Rows from block 5, named by matrix and row number. Rows with one number belong to one channel. Each number is 500 + 50 x the weight over its row's rms, rounded and kept within 0 to 999. All counts start at 0. Numbers have three digits each. After the name is the row's rms in percent of the matrix's.
# convs0: first 3x3 conv (model.blocks.5.convs.0.weight, 256x256x3x3), inputs 253-255, a 3x3 kernel for each
# convs1: second 3x3 conv (model.blocks.5.convs.1.weight, 256x256x3x3, transposed), outputs 253-255, a 3x3 kernel for each
convs0.30 099:566497500538667513497499490498500446527455469497354494500544593511465516466560533
convs1.30 099:537460484526421388593502520468530497513446526567437416492484463425442436535501471
convs0.31 100:461473422568482496469463567394503460497446447419463415486546552452560490486573561
convs1.31 097:524505573634466536486621531458503462598521504592501426430449452486446509484412492
convs0.32 100:527575545549514616545538612490428505446458484514476450590552416507545516500548472
convs1.32 114:459434433448357426472485529466500569541405501424418513524482566479403444463458403
convs0.33 099:506503491534528455518493497458532499509576485497523466475473425453455431455406432
convs1.33 125:545486525454470454518473467530531471586628508677649557484498550386435496465464539
convs0.34 100:497502452515552463567552495380526406534537506394568638486429538517488486464503503
convs1.34 096:476541426426423491435567447466562528548550479479512524479474525445517449479495454
convs0.35 101:468511431531559535565529472450465540501464507505514472609495490604577475611440460
convs1.35 106:530567444543543462443484455535460441509541551529456581423433497571467530429475496
convs0.36 099:474503543433533537485565467438519477484477499610582526466469454457529481494428479
convs1.36 107:446629413552496444406513445528544488509499449551495561458471552425434508527507543
convs0.37 101:584521410493490424502438460466529466470447430493603442511466522470456441442470456
convs1.37 093:537561510456628439537524469510484521524479521481539566515507528469555551604459504
convs0.38 098:524553486580520489552472482375428477465517541429507541459494496547507471503455582
convs1.38 094:462589420467607497476520409458427421450469514494493525490398461487508506412480491
convs0.39 101:558496412537462473566527543574494347475446366488423521422494537501603641498550584
convs1.39 110:522523513492531479441518484520491546497549584484583464506428489517444420451437489
convs0.40 102:449502505480519504482522564550453401640598504522508405470512473507458523529529377
convs1.40 098:432426409481422538526547492456412449546467499482470407471567596471493492505567514
convs0.41 100:460451515528537558503518458548423527552538563524436515464388529502387503538486465
convs1.41 102:506465564484514553490496485591460542435411508526486537501591439526489563594484558
convs0.42 103:489468591448533510475483509470596602495585467593636483454401390553428431488505454
convs1.42 109:544473493445541508546495483362478546336471399515480553477451512465541584459512499
convs0.43 101:493520514543456455492551433487496530558581567576523409479431564506463517433492486
convs1.43 106:585592570462522473643570480482534548519520512486517552426526572358456462451495443
convs0.44 105:411404425463500559432455521525531397468493480504492405528535567498504546526503560
convs1.44 112:546536605488486574508537554431441555464496569468494578587482611550376452589486528
convs0.45 095:473536463487553581528519509542482437535429471529472589504460434456514427491563589
convs1.45 089:464475439480598467474560492525542447413486487510520512390426473481616544437510524
convs0.46 100:436447487519569436490444437494540547510478456441459424524487493506522489503495423
convs1.46 094:436453455537581505466524492526589505515591501562469437432454491477528552520485500
convs0.47 099:490457492541540449485548529437477448400476463539482377489506584599416480559508476
convs1.47 094:509496463465511572438511462486512593512528486532498641568470437477468469504444492
convs0.48 098:483483493401521541512534531565488518421423445432488508503489506491486477563495418
convs1.48 106:494422488549574506516539525517452489436555571549561530618496537490552576533458562
convs0.49 100:558468370555439457443468457572563446468493374403497385519453528436435514482402502
convs1.49 106:544566494477446453568583495382456477445516473554609547451485515476503453493501473
convs0.50 100:505467626544459467549459579551462526456491393528462536481508605475501475529453517
convs1.50 092:545497627458503508519470539550521568484523553517478551554533504452454478565493504
convs0.51 102:507478518386461498443491466391482491520475582511434544516449449525534466475614441
convs1.51 100:477517490438545444505482547456445451437580408531555504549432457583520442502493526
convs0.52 099:546504450499592394482553506457489437418437486488494463536568623491554556502492520
convs1.52 091:533469461621574577437539389492466432493513487552514538499445521423439480499476484
convs0.53 102:551529494514507498537590554527485447469432499463478468447534509528613494528594513
convs1.53 091:414555496416492399428543451470484624516534523501432571444536487460462450558459443
convs0.54 098:524565384484549564575504436438427442472506480473570567481466488538446411472545489
convs1.54 096:505532558476536454481574437454508579480532577472567561508433481451495456404481548
convs0.55 100:552441436529493547482466451472407592463538548458506462502561483487526447565518444
convs1.55 090:370516521507604489417503392535523521446559408570508437524429516582470452459498522
convs0.56 099:436474543483485533530508559500421422569513499416497549495560460559445527470489413
convs1.56 097:475499397554507512459609567502534552516480541534516596500492500549505504496501518
convs0.57 099:521458417540473373591501497601504487443510470366434456501488469561492424481541475
convs1.57 103:477558499502548604574533445517625561454552453554687454479488517518499625556511528
convs0.58 099:453548480413614575599515552497493502532568476521564442478593626472498528470427527
convs1.58 095:582435533595519501555431608464569419520503474550524483500562511484462386520467473
convs0.59 102:538503451590495559528555523508535519528547469505521491519477538454509546515400518
convs1.59 108:590482520401536439505404465507499439447494398507549528462484462506528484508483485
convs0.60 101:561613462457520522519550555412378459512498477490446494555502480508538404565438493
convs1.60 093:561480411483564510393502408557488548513445507576422489516510624479495478446439521
convs0.61 097:511487575514580587509550567533470442587486511498482516487570576404542551535466456
convs1.61 087:589464491502499495522479576458436495516528508505523534453503524454441501523531597
convs0.62 100:505558460513491465387487519575609501572471399470473462541540564520584525502487514
convs1.62 107:573450499512572514481472528570510568473463459466495513354535541478571528441499550
convs0.63 100:448468571543492565476581487415522517453664519511498502566537472461531521510469492
convs1.63 095:432505550542506373619514506504504553483576461427464397576555516435478537529503504
convs0.64 100:533528491505479510458521427559433427434418515428463437548481505464527367544482453
convs1.64 099:514503605534578521543475493512506473591621494565488547512513469448497479513421506
convs0.65 102:435498531419526498472455516504526520521527445437481441546557576421480570446536477
convs1.65 102:522504528451555526599452455530516642476401512488544617586495476463497600525537515
convs0.66 097:495462457564493497384562462340537429482468427507481566529482539429483402528556471
convs1.66 095:496457469492465516500425500441492517500480549468451535595536534553441456523484538
convs0.67 100:489520475429525514470541523571517560564424466391454388484425567522532439524515502
convs1.67 096:606560560531482563592520569458460443508556517581579539457507481464545456466520454
convs0.68 101:468509497531503552390453451471487462512449482525496511525507538474499534429481434
convs1.68 103:467566449572511491556575592537500483532507522437442421499438476502509498506486473
convs0.69 098:439520518436509443494478494427485535434492518479492570500532554536616533489564527
convs1.69 101:637508509635632529604439571505508406558522408516493506516526571577515580565494612
convs0.70 100:511546411473509483514467479483412384435414403450369493485484544522539510496498501
convs1.70 100:471596520476490487486611516524455405460496407464477458456461429446554547551506456
convs0.71 103:441573517441466472568484473446494584512586536469543436509497519481520536464459531
convs1.71 103:653487437450531420539531475507474507481471580423481501445472512454509548448536612
convs0.72 105:544540491594551536522569570506503496482481473442497462546461484514449443490452499
convs1.72 123:565515500449509525418465571488520428495439447437519515522473503485484492553565581
convs0.73 099:543554520563496477337552462448578596458509552488512482440509614450519611459473397
convs1.73 101:462539507465458417492491460517446601467508430511505484435441510453542549457542593
convs0.74 099:520541455528498493570503519494478507452538551384471451538515516477497470622595493
convs1.74 096:483451498481534537497459516522524362541541478552471332436459440448504505527543505
convs0.75 100:481481508461534509496380464575521473545527460552441394541522502544543528575510542
convs1.75 100:559506425575522497569449440599482530522459476576562526436567506453441493458437512
convs0.76 100:618511488527511488398518548455449507487523497434477417494481444462464475451537498
convs1.76 099:545430565483450481516502532521476589514481540511608498478448475669516627579451499
convs0.77 098:523422531493526545456473515435490507511490499398476554572486524526423419519507498
convs1.77 098:544484520485435527529524475556547609521500568511498562465470467530407461579539418
convs0.78 098:541546592587547443483493494605449421399403386480443535596554551488453548470555466
convs1.78 093:549572457442449442430500425511486523496544515506590502460552465492476414448513491
convs0.79 099:528487498518464492490458531454568526544551625468541577500487491528491471468464512
convs1.79 094:543428423605513430467575420408516457546512514472384454419531537478665599518542524
convs0.80 100:506521625498470481475505564436490534403511451526487425461512496532419454483505468
convs1.80 093:592491608565531479561446497474547566565525552463521501473501499409437512474464536
convs0.81 105:498465507461476503526529431438531543438467391519528478526512532485379513506519489
convs1.81 103:611564534467453539583452478535601615483520559471459495469574506574515534447518563
convs0.82 100:413511491473479486500555506457493465488436353475528423456476554490462462531529436
convs1.82 096:450543529454575524532544496512530466460557556457408535484505497529487474449527378
convs0.83 100:556484460509579506602589582507534388431573534500521565552532558540491472437424599
convs1.83 102:503444435529525468510453445478417473558463530510570480468524470446513417459511518
convs0.84 098:515490506458439464560597479536557548432443380488504489508575443470520494434484513
convs1.84 096:453479475472430542536518465591474554549538480627559489538534486572513439487501498
convs0.85 101:448556511527425508657482517447453526585565519585521570555566484534391440462575419
convs1.85 095:532490544533562525526488461476460565541446570479514490553519483518480468555484449
convs0.86 095:503506517539398500563518533614517579562439506453490464506415458441598529487517435
convs1.86 092:480367576398453473453474459547462542525470577470477534589517521584522519535436516
convs0.87 099:489536510436544383541610523556509486472515478498475510563467574517484465516553477
convs1.87 100:555557512475528479545513482541554417418508512420484570490497585551511518567599560
convs0.88 098:453584559484494475560563474570428366442421420453493438407495449514523505494533432
convs1.88 110:372499429461475497437534467454486527427401539419415446578542596481491593568468531
convs0.89 099:484467530536504488609500542531556461583486417490523407443465414426543456577467515
convs1.89 091:474457533459489437621535542450475578445454484494521436536498492591560540527515499
convs0.90 096:522575496497423534528512466487538603540516515503506461514507520447475468467554466
convs1.90 088:507561577509431469524418510564545587486528472552539543563511544474461468441525515
convs0.91 100:508540398576489460527514617498507496440376523595485598489583597446537392479501445
convs1.91 102:471454480488522474471581533482545417490518490408440368528479459549625542568715570
convs0.92 098:544528517473510535623560416497472446532458494528521367486526445528495496564593479
convs1.92 100:519495531384507434602481567531539499548504499520559538519559484520496519466500477
convs0.93 098:467499549520473510538500585498490537574482506458505480586523542565520516447508556
convs1.93 099:585419396464573554489497538586593573512470631457411578464442537479489471392444548
convs0.94 099:607456578620559432443426453511517440593502537493470523566456497508437493453491450
convs1.94 097:511600516476418468483565512451510507492404484534527540500493473573581576520446540
convs0.95 101:487398519533465474476462538480514562493562550513567505537510536438530542531499479
convs1.95 105:456501605486507504471520607427440472436495482456568468438479487494522488512405519
convs0.96 097:467528495467442482499514541529469516492563545612610463421532490447455437498533465
convs1.96 084:497467474420518515514469476474475501432447513390598418559448510410405494513568592
convs0.97 098:524410452556515546527590465496541459510510526391485609488486493543445518483461471
convs1.97 093:517518531477555463600479561496497480505560448514452471415585517509558518556622515
convs0.98 102:526562629503500476504548465500503677480503449384378403568454451562469548466556579
convs1.98 097:484496498476472486418523545546612434511512461597541474570502477507498529497523489
convs0.99 105:478464517453488489474473548569546490559505523498371362533521523547482483532533499
convs1.99 117:510597507534488500465518441613663513526490487434477450551525470464474550531513565
convs0.100 102:504527580597488564525500447559511419586483435541436436551512553540499512532562470
convs1.100 098:524583531470447481636565617500527472464475499516479528574445432473454411547513369
convs0.101 102:454455444564553487454499431475402421480397415457456411536510485424452534571459450
convs1.101 097:560469497557563555464422603528510589540484558424454554446435472513475483462453529
convs0.102 098:565520567504467451517497527393498585539570570536474550545458507518421427548421480
convs1.102 094:477422494414463506499414545423446497431555512423467500598546519457604533493554536
convs0.103 100:591527435536587499462544484458518371427487433552549569514518467495475507532486495
convs1.103 097:448543422566488439399468451450477514456506448564641522437444505529551561567578563
convs0.104 099:489504571570504518478434499537457525577522571570443526553525600503541520589455430
convs1.104 094:436560551457468414457587488448552535393521442446470538438570591506526524407423453
convs0.105 102:411499570408498412444492572488494521439444443487462469534462488574460543573517455
convs1.105 098:514518586397573439489541491551488572522484542535518631546451473461508496489511538
convs0.106 098:527493630559533551634564565511529467552529484502481383467421483391496543521550544
convs1.106 092:442409389361564449460500547466477508537406547431488496560454512529484463504457542
convs0.107 100:415538480512550436486478488516469515575447457624501581495549507547462559521519475
convs1.107 099:558522496534534487500583465439412496534526546535478515577486529532440445456472460
convs0.108 100:489534522502469539434456426493507500459478464517550609407444483484452553503514460
convs1.108 099:557556527518528529430517494502519599521540492556488521435467486467490436499547496
convs0.109 103:456449479522526543515537498512484456435505509474454499490480525489483573526495645
convs1.109 113:507465469452414481481443437504467480546458536493407528490497540510612511520490427
convs0.110 100:473565531393520483523505544522484523400441508512511486450513531499495537450547469
convs1.110 090:519456576508477478453506452463466515548403361556655470514425429516517572544504487
convs0.111 099:497461528507452516567539582488398532617519448486543501536508553456462516463447505
convs1.111 107:551564495436482528584525477514524525502474520559512459537533487564518453540529586
convs0.112 098:516529436495492521421511475450576577381498504467558641431431465462488451488488426
convs1.112 108:470481405482511559498521550552572594513478513554532417491477525509523418525506473
convs0.113 097:495499545390514521421527554395520581350590595498565482447486466512456447540422517
convs1.113 099:497512465514488463528474469425481519472529519525527533520496562601579561517506508
convs0.114 101:456482531510592507370459422604520514508493483540604677457455512538492464440483443
convs1.114 101:497520422554544553401519454488502517424461448462462590426469395530466439567527536
convs0.115 096:555626475434516535541489419585620537582563529419458492447485596492467506525540461
convs1.115 087:453549508447489470494651520494500473500535564479525549548582517454439518490502615
convs0.116 101:482498524502530488499468498433456423423530579515511489532617512501540434485413539
convs1.116 105:560541457502512453528507474491538566480632545449505397525480473483540423575553555
convs0.117 097:570505573501465475484545466516458541478453440553456443437497482498401505444602479
convs1.117 088:442444513546486471562440455496517557440461537535532530602522465521497543482427412
convs0.118 097:497440439606565500480508611450552441515547542465388386497469522508487509491576537
convs1.118 090:558505515490499504445467431517494450459464515433456514550545538439458462511438585
convs0.119 102:377493583436414614538440419487583535526451429409515412556497537500564491509532489
convs1.119 113:386427555389545444473444493445566551467460477452456469513569616426522518530519514
convs0.120 101:423439467506458516510582522596471403445430422525368384541544446525498506547594567
convs1.120 123:522522480517517563555503531426418430403349427356392480529523496480481514451474510
convs0.121 101:540501512479523413462496494510524488476466438616577559437478403463467509499481408
convs1.121 098:643631588485482513474548511462540528485541449436568359487544469548538505629481502
convs0.122 099:488491433567528492506432513455447439473440443617455467485540523564594608522487709
convs1.122 102:578558429438555501492572391448416505520438539467451534577501455465527529478498462
convs0.123 098:489463539407509478513499531580482454453440486492451547587492512515503470467497524
convs1.123 093:533481504560539471509474485519559412456505429570577520492465486547528507591477526
convs0.124 098:534567527462600531491536496470484469477563541498465503406508542516499494487537542
convs1.124 094:493512492476535511510354450526405505466431568520497506491463551476545502566599518
convs0.125 103:491519472540511485544634473560461509425485497542598490457506517536476565438495505
convs1.125 102:440506573421449528429508539539444578477395537578393565512519505464478497483563555
convs0.126 102:545416543520583464491531497502457448542535518561408426450462504456560470593481503
convs1.126 098:473397504499574541541534568535477527501589543416512545512460497455510545496475528
convs0.127 096:481486489482455457548384491556503426516442419536506454418500482488540498525452518
convs1.127 089:401526512488488554569526626538464445570426470491471520595571629531472555502492357
convs0.128 096:530501503557467459531449426567483487512567645579510494408461454512444440570583591
convs1.128 084:532520509559436565411496549408535574546447454573542552486488533473419570403544518
convs0.129 101:530592516470474557403530526395537525526534472523508479561512426511519561554531566
convs1.129 101:500485492574473504519476487446477530441475456628595510496496464521508479427446508
convs0.130 100:633523483465453594508485559565485528484474422549458531428502512586467570467547541
convs1.130 100:391546489546472549480578413380576450366544487533512587463493449545589510450595450
convs0.131 103:578581573581515505444476477590554552577561539465486468406483466424514493509646621
convs1.131 110:486575465541533495486434462510463543474558501505404412448495431419525443450462493
convs0.132 096:418429386485475475511468443536496503584492497482543546442520495416511490487461518
convs1.132 087:401514546553535514474543471487396565530354555533485676584466532462541545593535595
convs0.133 099:578555530520599477606541492451539489475473472492488520460469539442544549476609415
convs1.133 091:397443517528435538522512423489466444468538504454611459613536459487530490442477499
convs0.134 097:592455469387515479498475495531484587461523515511490442568487430514557541467452494
convs1.134 092:513479534491477507554478486446485390554508439480537563490501516498533516413473562
convs0.135 097:476512497474567469600462518609569496542526389439418387473511451501489508518463527
convs1.135 093:465451554456469528471532406479531554438608554488511469551569533507508517465500659
convs0.136 104:513468538449482497444442393439440458596489606565465625529507437468484424419514520
convs1.136 102:495550450483557474486492494470435530475489493535407513494522486416417507465503522
convs0.137 099:566503534521453526552509482422418505433501503511595492542640431553536470432489548
convs1.137 094:543487504542394460502502547511513517448441476471558528475584505523436491432516473
convs0.138 102:465440512547410491470422449454373460487353417409446475499605551565477664463456526
convs1.138 106:503623586540501609447560516351412451461419424430454433416421530453556608578503548
convs0.139 098:476475525466546490519522451534595622626584600486514569558486589500480454448453444
convs1.139 092:519463434488562491536509468509420534494492580529474526516471490472544410534472430
convs0.140 100:376469527487532572441468511507453476444462388550540439494491527646561544559565518
convs1.140 095:487504538358421493479506494429490497464493484434541550634510487417538439472486518
convs0.141 101:469494482510421510474441475398410434545490537471486545507506517524591507482565516
convs1.141 104:528556577497564594591499481526526476561495451567476410431410478442381426480473510
convs0.142 100:486498448567484497480573517519443520624498455582415364439496501481506508469493517
convs1.142 104:476488498552551479591521553479492430487534479498444458544470483514442510497540600
convs0.143 102:401530505548477407466468524532470463508467479458445569401480473545529470494412489
convs1.143 112:562501507511460513446523498444538444498550473436533551571504461485562520495541522
convs0.144 098:512629490505588499454493509474564516391466550455512524549524540516477472534515462
convs1.144 097:495565517527572545484492564486506496473535584480442565524500528428462461481487486
convs0.145 103:530605473533579427505585500449523550570437456479510487505621505527488538468553588
convs1.145 098:449570472561505560483714359597533575490470537385549610514588502572487531452475518
convs0.146 099:493514496537488434399414449319472589473687669450588532556588511483453515508450449
convs1.146 117:525479460518436465467470464455472535477432518492489451485435550357443532441471505
convs0.147 102:444487532471461466491541484526552480529520517524579455418495568475516503504494465
convs1.147 120:552503520543522588547481606508547546512493521530518511439451500478467551511484491
convs0.148 097:588490444567492479479501476519440423423429454461480548501577429487449510527447488
convs1.148 099:549518540514484499465480496431515530435588549510567492529498510492497509481540618
convs0.149 100:528569555527585523482476435531483599527515573484390494528537482487539437421546530
convs1.149 101:407458477520480597525430548469493521508488431566513504538490545567491527555485551
convs0.150 101:518512513421540479534514417608458501582478417417424461440461429561558533492584429
convs1.150 098:496505415395543454363462486533495563470489475529437510570523426513512576496440483
convs0.151 099:537458529522435484532560567557515533471536514528485495561469600452520491563511524
convs1.151 103:466554479536479513561530524480511454501550500512466461449442521466458503455522512
convs0.152 103:650554486548515487447496464418458485553485521463480611561552611528578431502478514
convs1.152 098:469401389512539455447418379510470548447518495406530516471548477437561474484529529
convs0.153 096:564553545540486565484551492571584590501497610538541529506451539471418519462408533
convs1.153 109:450495454580523455533516530457489445500502384493526359595551631470486488531546558
convs0.154 097:460546554520637591492462573520590578488608562494393556516469501515476495532545545
convs1.154 096:484409393490490449533420478497564498440436534528476503507491473476483531563439463
convs0.155 101:494576524517545570440464531467498447482472491480480402439406422502567448539466512
convs1.155 107:600519513451411551484418540561447515529516460479459524475578512475529479547486420
convs0.156 099:579560475450539522525433520496444474522413534571466554503472439523423439550463532
convs1.156 088:494454467513544504488485488699537592472417553540540588496411473481505600547484447
convs0.157 098:398482511485551575409580531481521564489563527417517451474499448501465449528504489
convs1.157 091:457590478374539488366486488492529466563578514561558620593583555510499478464515484
convs0.158 095:508584546601576522426535503485500417619523557661577558493457463452387488493488518
convs1.158 094:526533532530470416544527512602454516518475378528492497485519581500511521475605499
convs0.159 100:503474457406496483482538444416503520417549546471537378509526526439481512459407462
convs1.159 105:559532552559463589549486489472468425462445513484484527534510538492477415442440455
convs0.160 099:438498454512468531510528491500446460457464481468572572478482544410505443519479538
convs1.160 096:445480501408427476467518508550570608494559518574634564491611502530496558449545587
convs0.161 098:565498476504446461502602439450548435522514406489405482496549388503444431522552571
convs1.161 091:534477524493519553548492540568526511587554510535548521537521476526522450509563536
convs0.162 101:489522613452536466517450522448461416492464448502492496528440522485500460546457427
convs1.162 104:458537447525620471482511474420511490451540518526461593497498511507492430574434512
convs0.163 104:432522502416493504479507492472592568548534599533486497457472462504507489489495556
convs1.163 102:578475513473469540549508499465447530486423516506460485550508553486540494487472482
convs0.164 101:422495536474506472498547513595573479547578371528425419437463501492444430506556526
convs1.164 106:585558534599581542392505454460480546592454506505508522496546453524506498506524533
convs0.165 102:575508470518528474564487461420501524481498466479421526505518486518533426486514425
convs1.165 099:426539460560457625407583517516504407407483447551524493513459513529435571481492480
convs0.166 101:566424521450448497466525447578481441567458566489509435475607474501532545509538494
convs1.166 095:521526427510457517433539481513509535522573551465526436516451508482466431457492490
convs0.167 102:527483475450427482489462516457500490510538530511638567405486451481477484520521461
convs1.167 113:524507502556526572532470439503462471492425437568568582588532497484517490425511456
convs0.168 105:446533500486463423584537472519473498523539446512459369462437423641595548471573512
convs1.168 110:417512556552475553479635536377495444470407413491444453509482482494572553463377443
convs0.169 100:497458575551506461479455532562451441495602463429455397538456515590472521566550484
convs1.169 095:502546595400561533561462572461546550472509608589530448578524558455517534526528499
convs0.170 099:465419506487529495516493445412488498468483411479523491473460421481451481461384495
convs1.170 100:529442547456525496557434393530477484484514453492547431494542492543561527460547536
convs0.171 100:413511502517535464450568409578525438615547490554441420445517512442585489516512552
convs1.171 100:624436519594494493648553541511512511472449526505473443597557544611507498603514446
convs0.172 098:544365596457502506527523510482446477446388425457415392517493522576565592499519432
convs1.172 097:452545475467484568384566610483477545486454485452455512468498522517540529528489475
convs0.173 101:516499516514537509525461548438562531499515477501450605546456518501552440587516456
convs1.173 101:567522589430558500542452571503488539459443464410480559542456506507450465544392415
convs0.174 106:488406407401485473515505553382435512467542495559545399574589569552588491497558523
convs1.174 109:544470523566523518600512548553501497524511567574573579528536515466518541501529540
convs0.175 099:472467460461513503455424474457465482508423485557463485462569511543437602576561452
convs1.175 103:449526549548567514612409613514467504535591453433529473469416527524540537443510542
convs0.176 102:492547504500475395479445410464474463448520461513408477430457495508474489389418449
convs1.176 106:440482440468418527474454415440532516407453552517495479520530512538581577605539567
convs0.177 097:442546556496645481513532542565539475585581526463531570485629591558634580509468483
convs1.177 090:537411567451509493543478499513451483394429425434526479519461484508480460516502469
convs0.178 101:434509402408553504438502466548497427477454463498500479553459430489448443499478483
convs1.178 102:511523463550517440528520484435466645469523575455482569519403411473442492470504551
convs0.179 100:473621501468453506504520445451439626431443516518493453485497487541473478516409580
convs1.179 097:464543500544498498470448510543571643463512477428452500450499540477440564421466536
convs0.180 097:515451585447501634532513539540435442494496474524558474544571587545561503455466520
convs1.180 089:516485478506490638516494547468474402535502504543540472575534600402489470438508505
convs0.181 103:530530490555629534623481535504520539500554590447581592462504525467553499509474473
convs1.181 102:519533547534483456496509516484534482528559501458498509483487547562512489468489539
convs0.182 101:463469453487402449509461449473434466459479500534516477565524505499468446496480463
convs1.182 106:528458549462518572488488579439445487406363387371395445433522516510500492510478442
convs0.183 102:479591537475438583519463552539514472554522497498533621517444491502580501463571484
convs1.183 101:539555456495555473572514489591513459528519457473448475510490430563470448501536372
convs0.184 097:566600531571486526528505506518462515499529471424471522549412561383504505552618531
convs1.184 087:457471479514439456489418573563505508533489557479462560514539514550514499634564457
convs0.185 098:520447530548460583574552444492530533530404491513529518357480485400513458431467596
convs1.185 096:583598551478445584667418548559394544508432492510406591552480444491367478454449493
convs0.186 100:483490431488571465469552521503513417515481437509499463545562538518470514458566503
convs1.186 107:455573473556443580477560499573556510554506482517534472502543533544522548576559473
convs0.187 099:502497548423463495526489529455469488452438407566524554432477525470455496485485473
convs1.187 098:512470523473428488487458520503501492544548435501462457465418500434488456405485526
convs0.188 097:509486460549527557375533496479523589420561526502533549478458551534556480565470398
convs1.188 085:504578502609435518548552550398466537389467511471525507505507525511465561430447494
convs0.189 103:511494518570465517428555527515488493531455502526484412535446515539446529473503519
convs1.189 100:331566380542469514468665431470469572443465543547577506439517537441480473562586560
convs0.190 099:571457451474428559477545562500557412419496526506428447544560464473507470480506469
convs1.190 103:508462433483572495418551547444566433486430487429509477508517544500452496537554587
convs0.191 103:507433450531432425540530515584483559512512424477570463524498483524503556446491472
convs1.191 107:498497526551557577638418557502540530510473399500550429497512471495502514544426540
convs0.192 096:551554439538530491647511561551533503564452426489434511418534466442493463449526472
convs1.192 090:507441499523560606487463402585571593464585458552532508489474419531502518464517491
convs0.193 101:541519484451455491389468475461440442444440406489411343559578675487393530501437439
convs1.193 097:487495533564510522535506453517554657494525575481502528528504434517525525527573523
convs0.194 102:591490560510519539493476408468464486457469582614549548504440472512464482555486386
convs1.194 109:541506493459589415486555516460519411484537460415530308540587416488533470536525490
convs0.195 097:467490458467535457415495470605439428445536483451448497553649534487588522504478463
convs1.195 096:427397473528421562443534447555625568530530525526456538448445410434478417358509426
convs0.196 100:501587398489503597482556488647512589568513485503509477415424474454466492481542490
convs1.196 121:446618481523467509456551451558461498526514483488489480582550590551623559490604579
convs0.197 103:419496612439510516471521547512418437464537488548494530440522495527380396473469551
convs1.197 101:481430436475455485399525350539497624443434425458423484494566555485518532460523547
convs0.198 099:560525453500486425524508616459520570488494453542435381538484509393457495485437411
convs1.198 095:486473436466437498512554656489526549452624535430487578473549534507537503493485414
convs0.199 098:456485542509495531535460514357417390508519486475559416458511593447507506462485528
convs1.199 097:505506439435602484387477478538529488498495469519536468521532550521523494582521549
convs0.200 099:455490400491468458458512398515492387454549497440595524559463497447493508545610478
convs1.200 088:639618555454535483486543398529468500451488537428402552416462488506536542575549494
convs0.201 100:487497555552425488447464367449458510433531523414440546504520425463468349478506443
convs1.201 102:490462529505495483523529498485501506477448455526528465515517556561438607492473469
convs0.202 097:421491560474432534462415577475428469464518458441505477546458478523397433550522450
convs1.202 083:574510494552530548511489558551547501525555508392577470465475522550498498513507527
convs0.203 100:474544453616490470496519561450521510522417455413564461514499498504445471566492510
convs1.203 095:461507477464376459414527454473466555442490572467406462488457510560516582485513500
convs0.204 102:552424558450512549509484516558490487549467444590611579448507514500537522552558473
convs1.204 106:525495535538526566488569483569571531484445502436416447557467545462489528485416480
convs0.205 099:506504587587410440496471635448537487404486540462547530501533527431482521491501432
convs1.205 100:561486416402538454599503516464431476526525480471426539513424529462536567437401563
convs0.206 097:481474576425550428566496480510553509592464505545579521571517546604573418523471545
convs1.206 084:426553531340565426552470438424481454588459492568450492493439536503428403586582456
convs0.207 100:522501440465481445465536426421544576568516474396438488467461400528483454498554448
convs1.207 101:488523541565519551516535499488522537530445483474519493481513454475530487496525599
convs0.208 099:464622431557487463465559401406522504602437513550663486502476449492539574474501471
convs1.208 099:573503533500526517550510423451503572460533527550483575501493551498468565475490501
convs0.209 103:453586497540486490469490521466551479479514507390495521476485514581493542513480517
convs1.209 112:591444490564538460494488484469468461498493379495488490444506516449408509483526530
convs0.210 102:490509503463543500488445455476477526453490611450517656437453486448471495460495451
convs1.210 126:541486430526460508506590547586568527579467558496477504457519574485527500440489440
convs0.211 103:538551515573481435428599561538568527539482477515480504470555538542421483495523453
convs1.211 107:415430450450496509482421429528437460485471538553376487501441546550457604487552592
convs0.212 097:435483502507450549526498523497576506535634561497485444450401505498441508432470509
convs1.212 095:441436459528479485541507468597480399486511351540489425508513453479480490564510440
convs0.213 101:511501503421565530405549561442510481516537435428490501495463533476450510479541586
convs1.213 089:494476455457482457519527474511455493543511443456560345588500521409526562567494526
convs0.214 100:485516526502419424491431475472511535507521470509432571460482559525449492516571577
convs1.214 104:481514443524562501410437480541563464540506447526482551480557497539528486408475540
convs0.215 098:543480590505454565496436482555590433414417461452494404486512435415447482494529616
convs1.215 100:512533520493468474499476571558638524527536476546566544426485441569540450489515536
convs0.216 103:533473500500559587486513612437558556530558550567528544444571503505500451497434521
convs1.216 104:483558516553495360436450477504425577505469496445515530444490495567513461554517547
convs0.217 101:461425496570462511512489500398531509481447456450433370417471464516593621438473526
convs1.217 100:477438472473443368529455379534486501542533559395434503472469520516534608455467539
convs0.218 104:558562488488542530506578535509631539486527493573606424445551444488461566478537511
convs1.218 106:444430480562510549483487478436447484411424545456533498403415466503554556481471538
convs0.219 098:488536389599549406513510521544527483470421370493466442443440457481467394577466419
convs1.219 096:417556538534472523452469508457537579449529556581529606540589570524492489451463545
convs0.220 101:411550466429478535453484538518515480435574485458426502464419496595526468548462521
convs1.220 102:463441438475490538492402571450544488414541537522530475525363505502496595482481583
convs0.221 104:509507587402469420431461469560497447524533554502584615509494439478466483493494417
convs1.221 108:431441534505508504439524283418467468455464397468509461518585509526523469454411501
convs0.222 101:480524377496513477501583585448563491530508492492490382562559524478385462480508473
convs1.222 105:423495498526524519499584478465472494467587593489541614571455480536498406505472548
convs0.223 100:462528523455541409493555450497419523435518518500488517484457513465515509451451485
convs1.223 095:566449506510555451629526399558576537563490482533415485521462466522435456601475578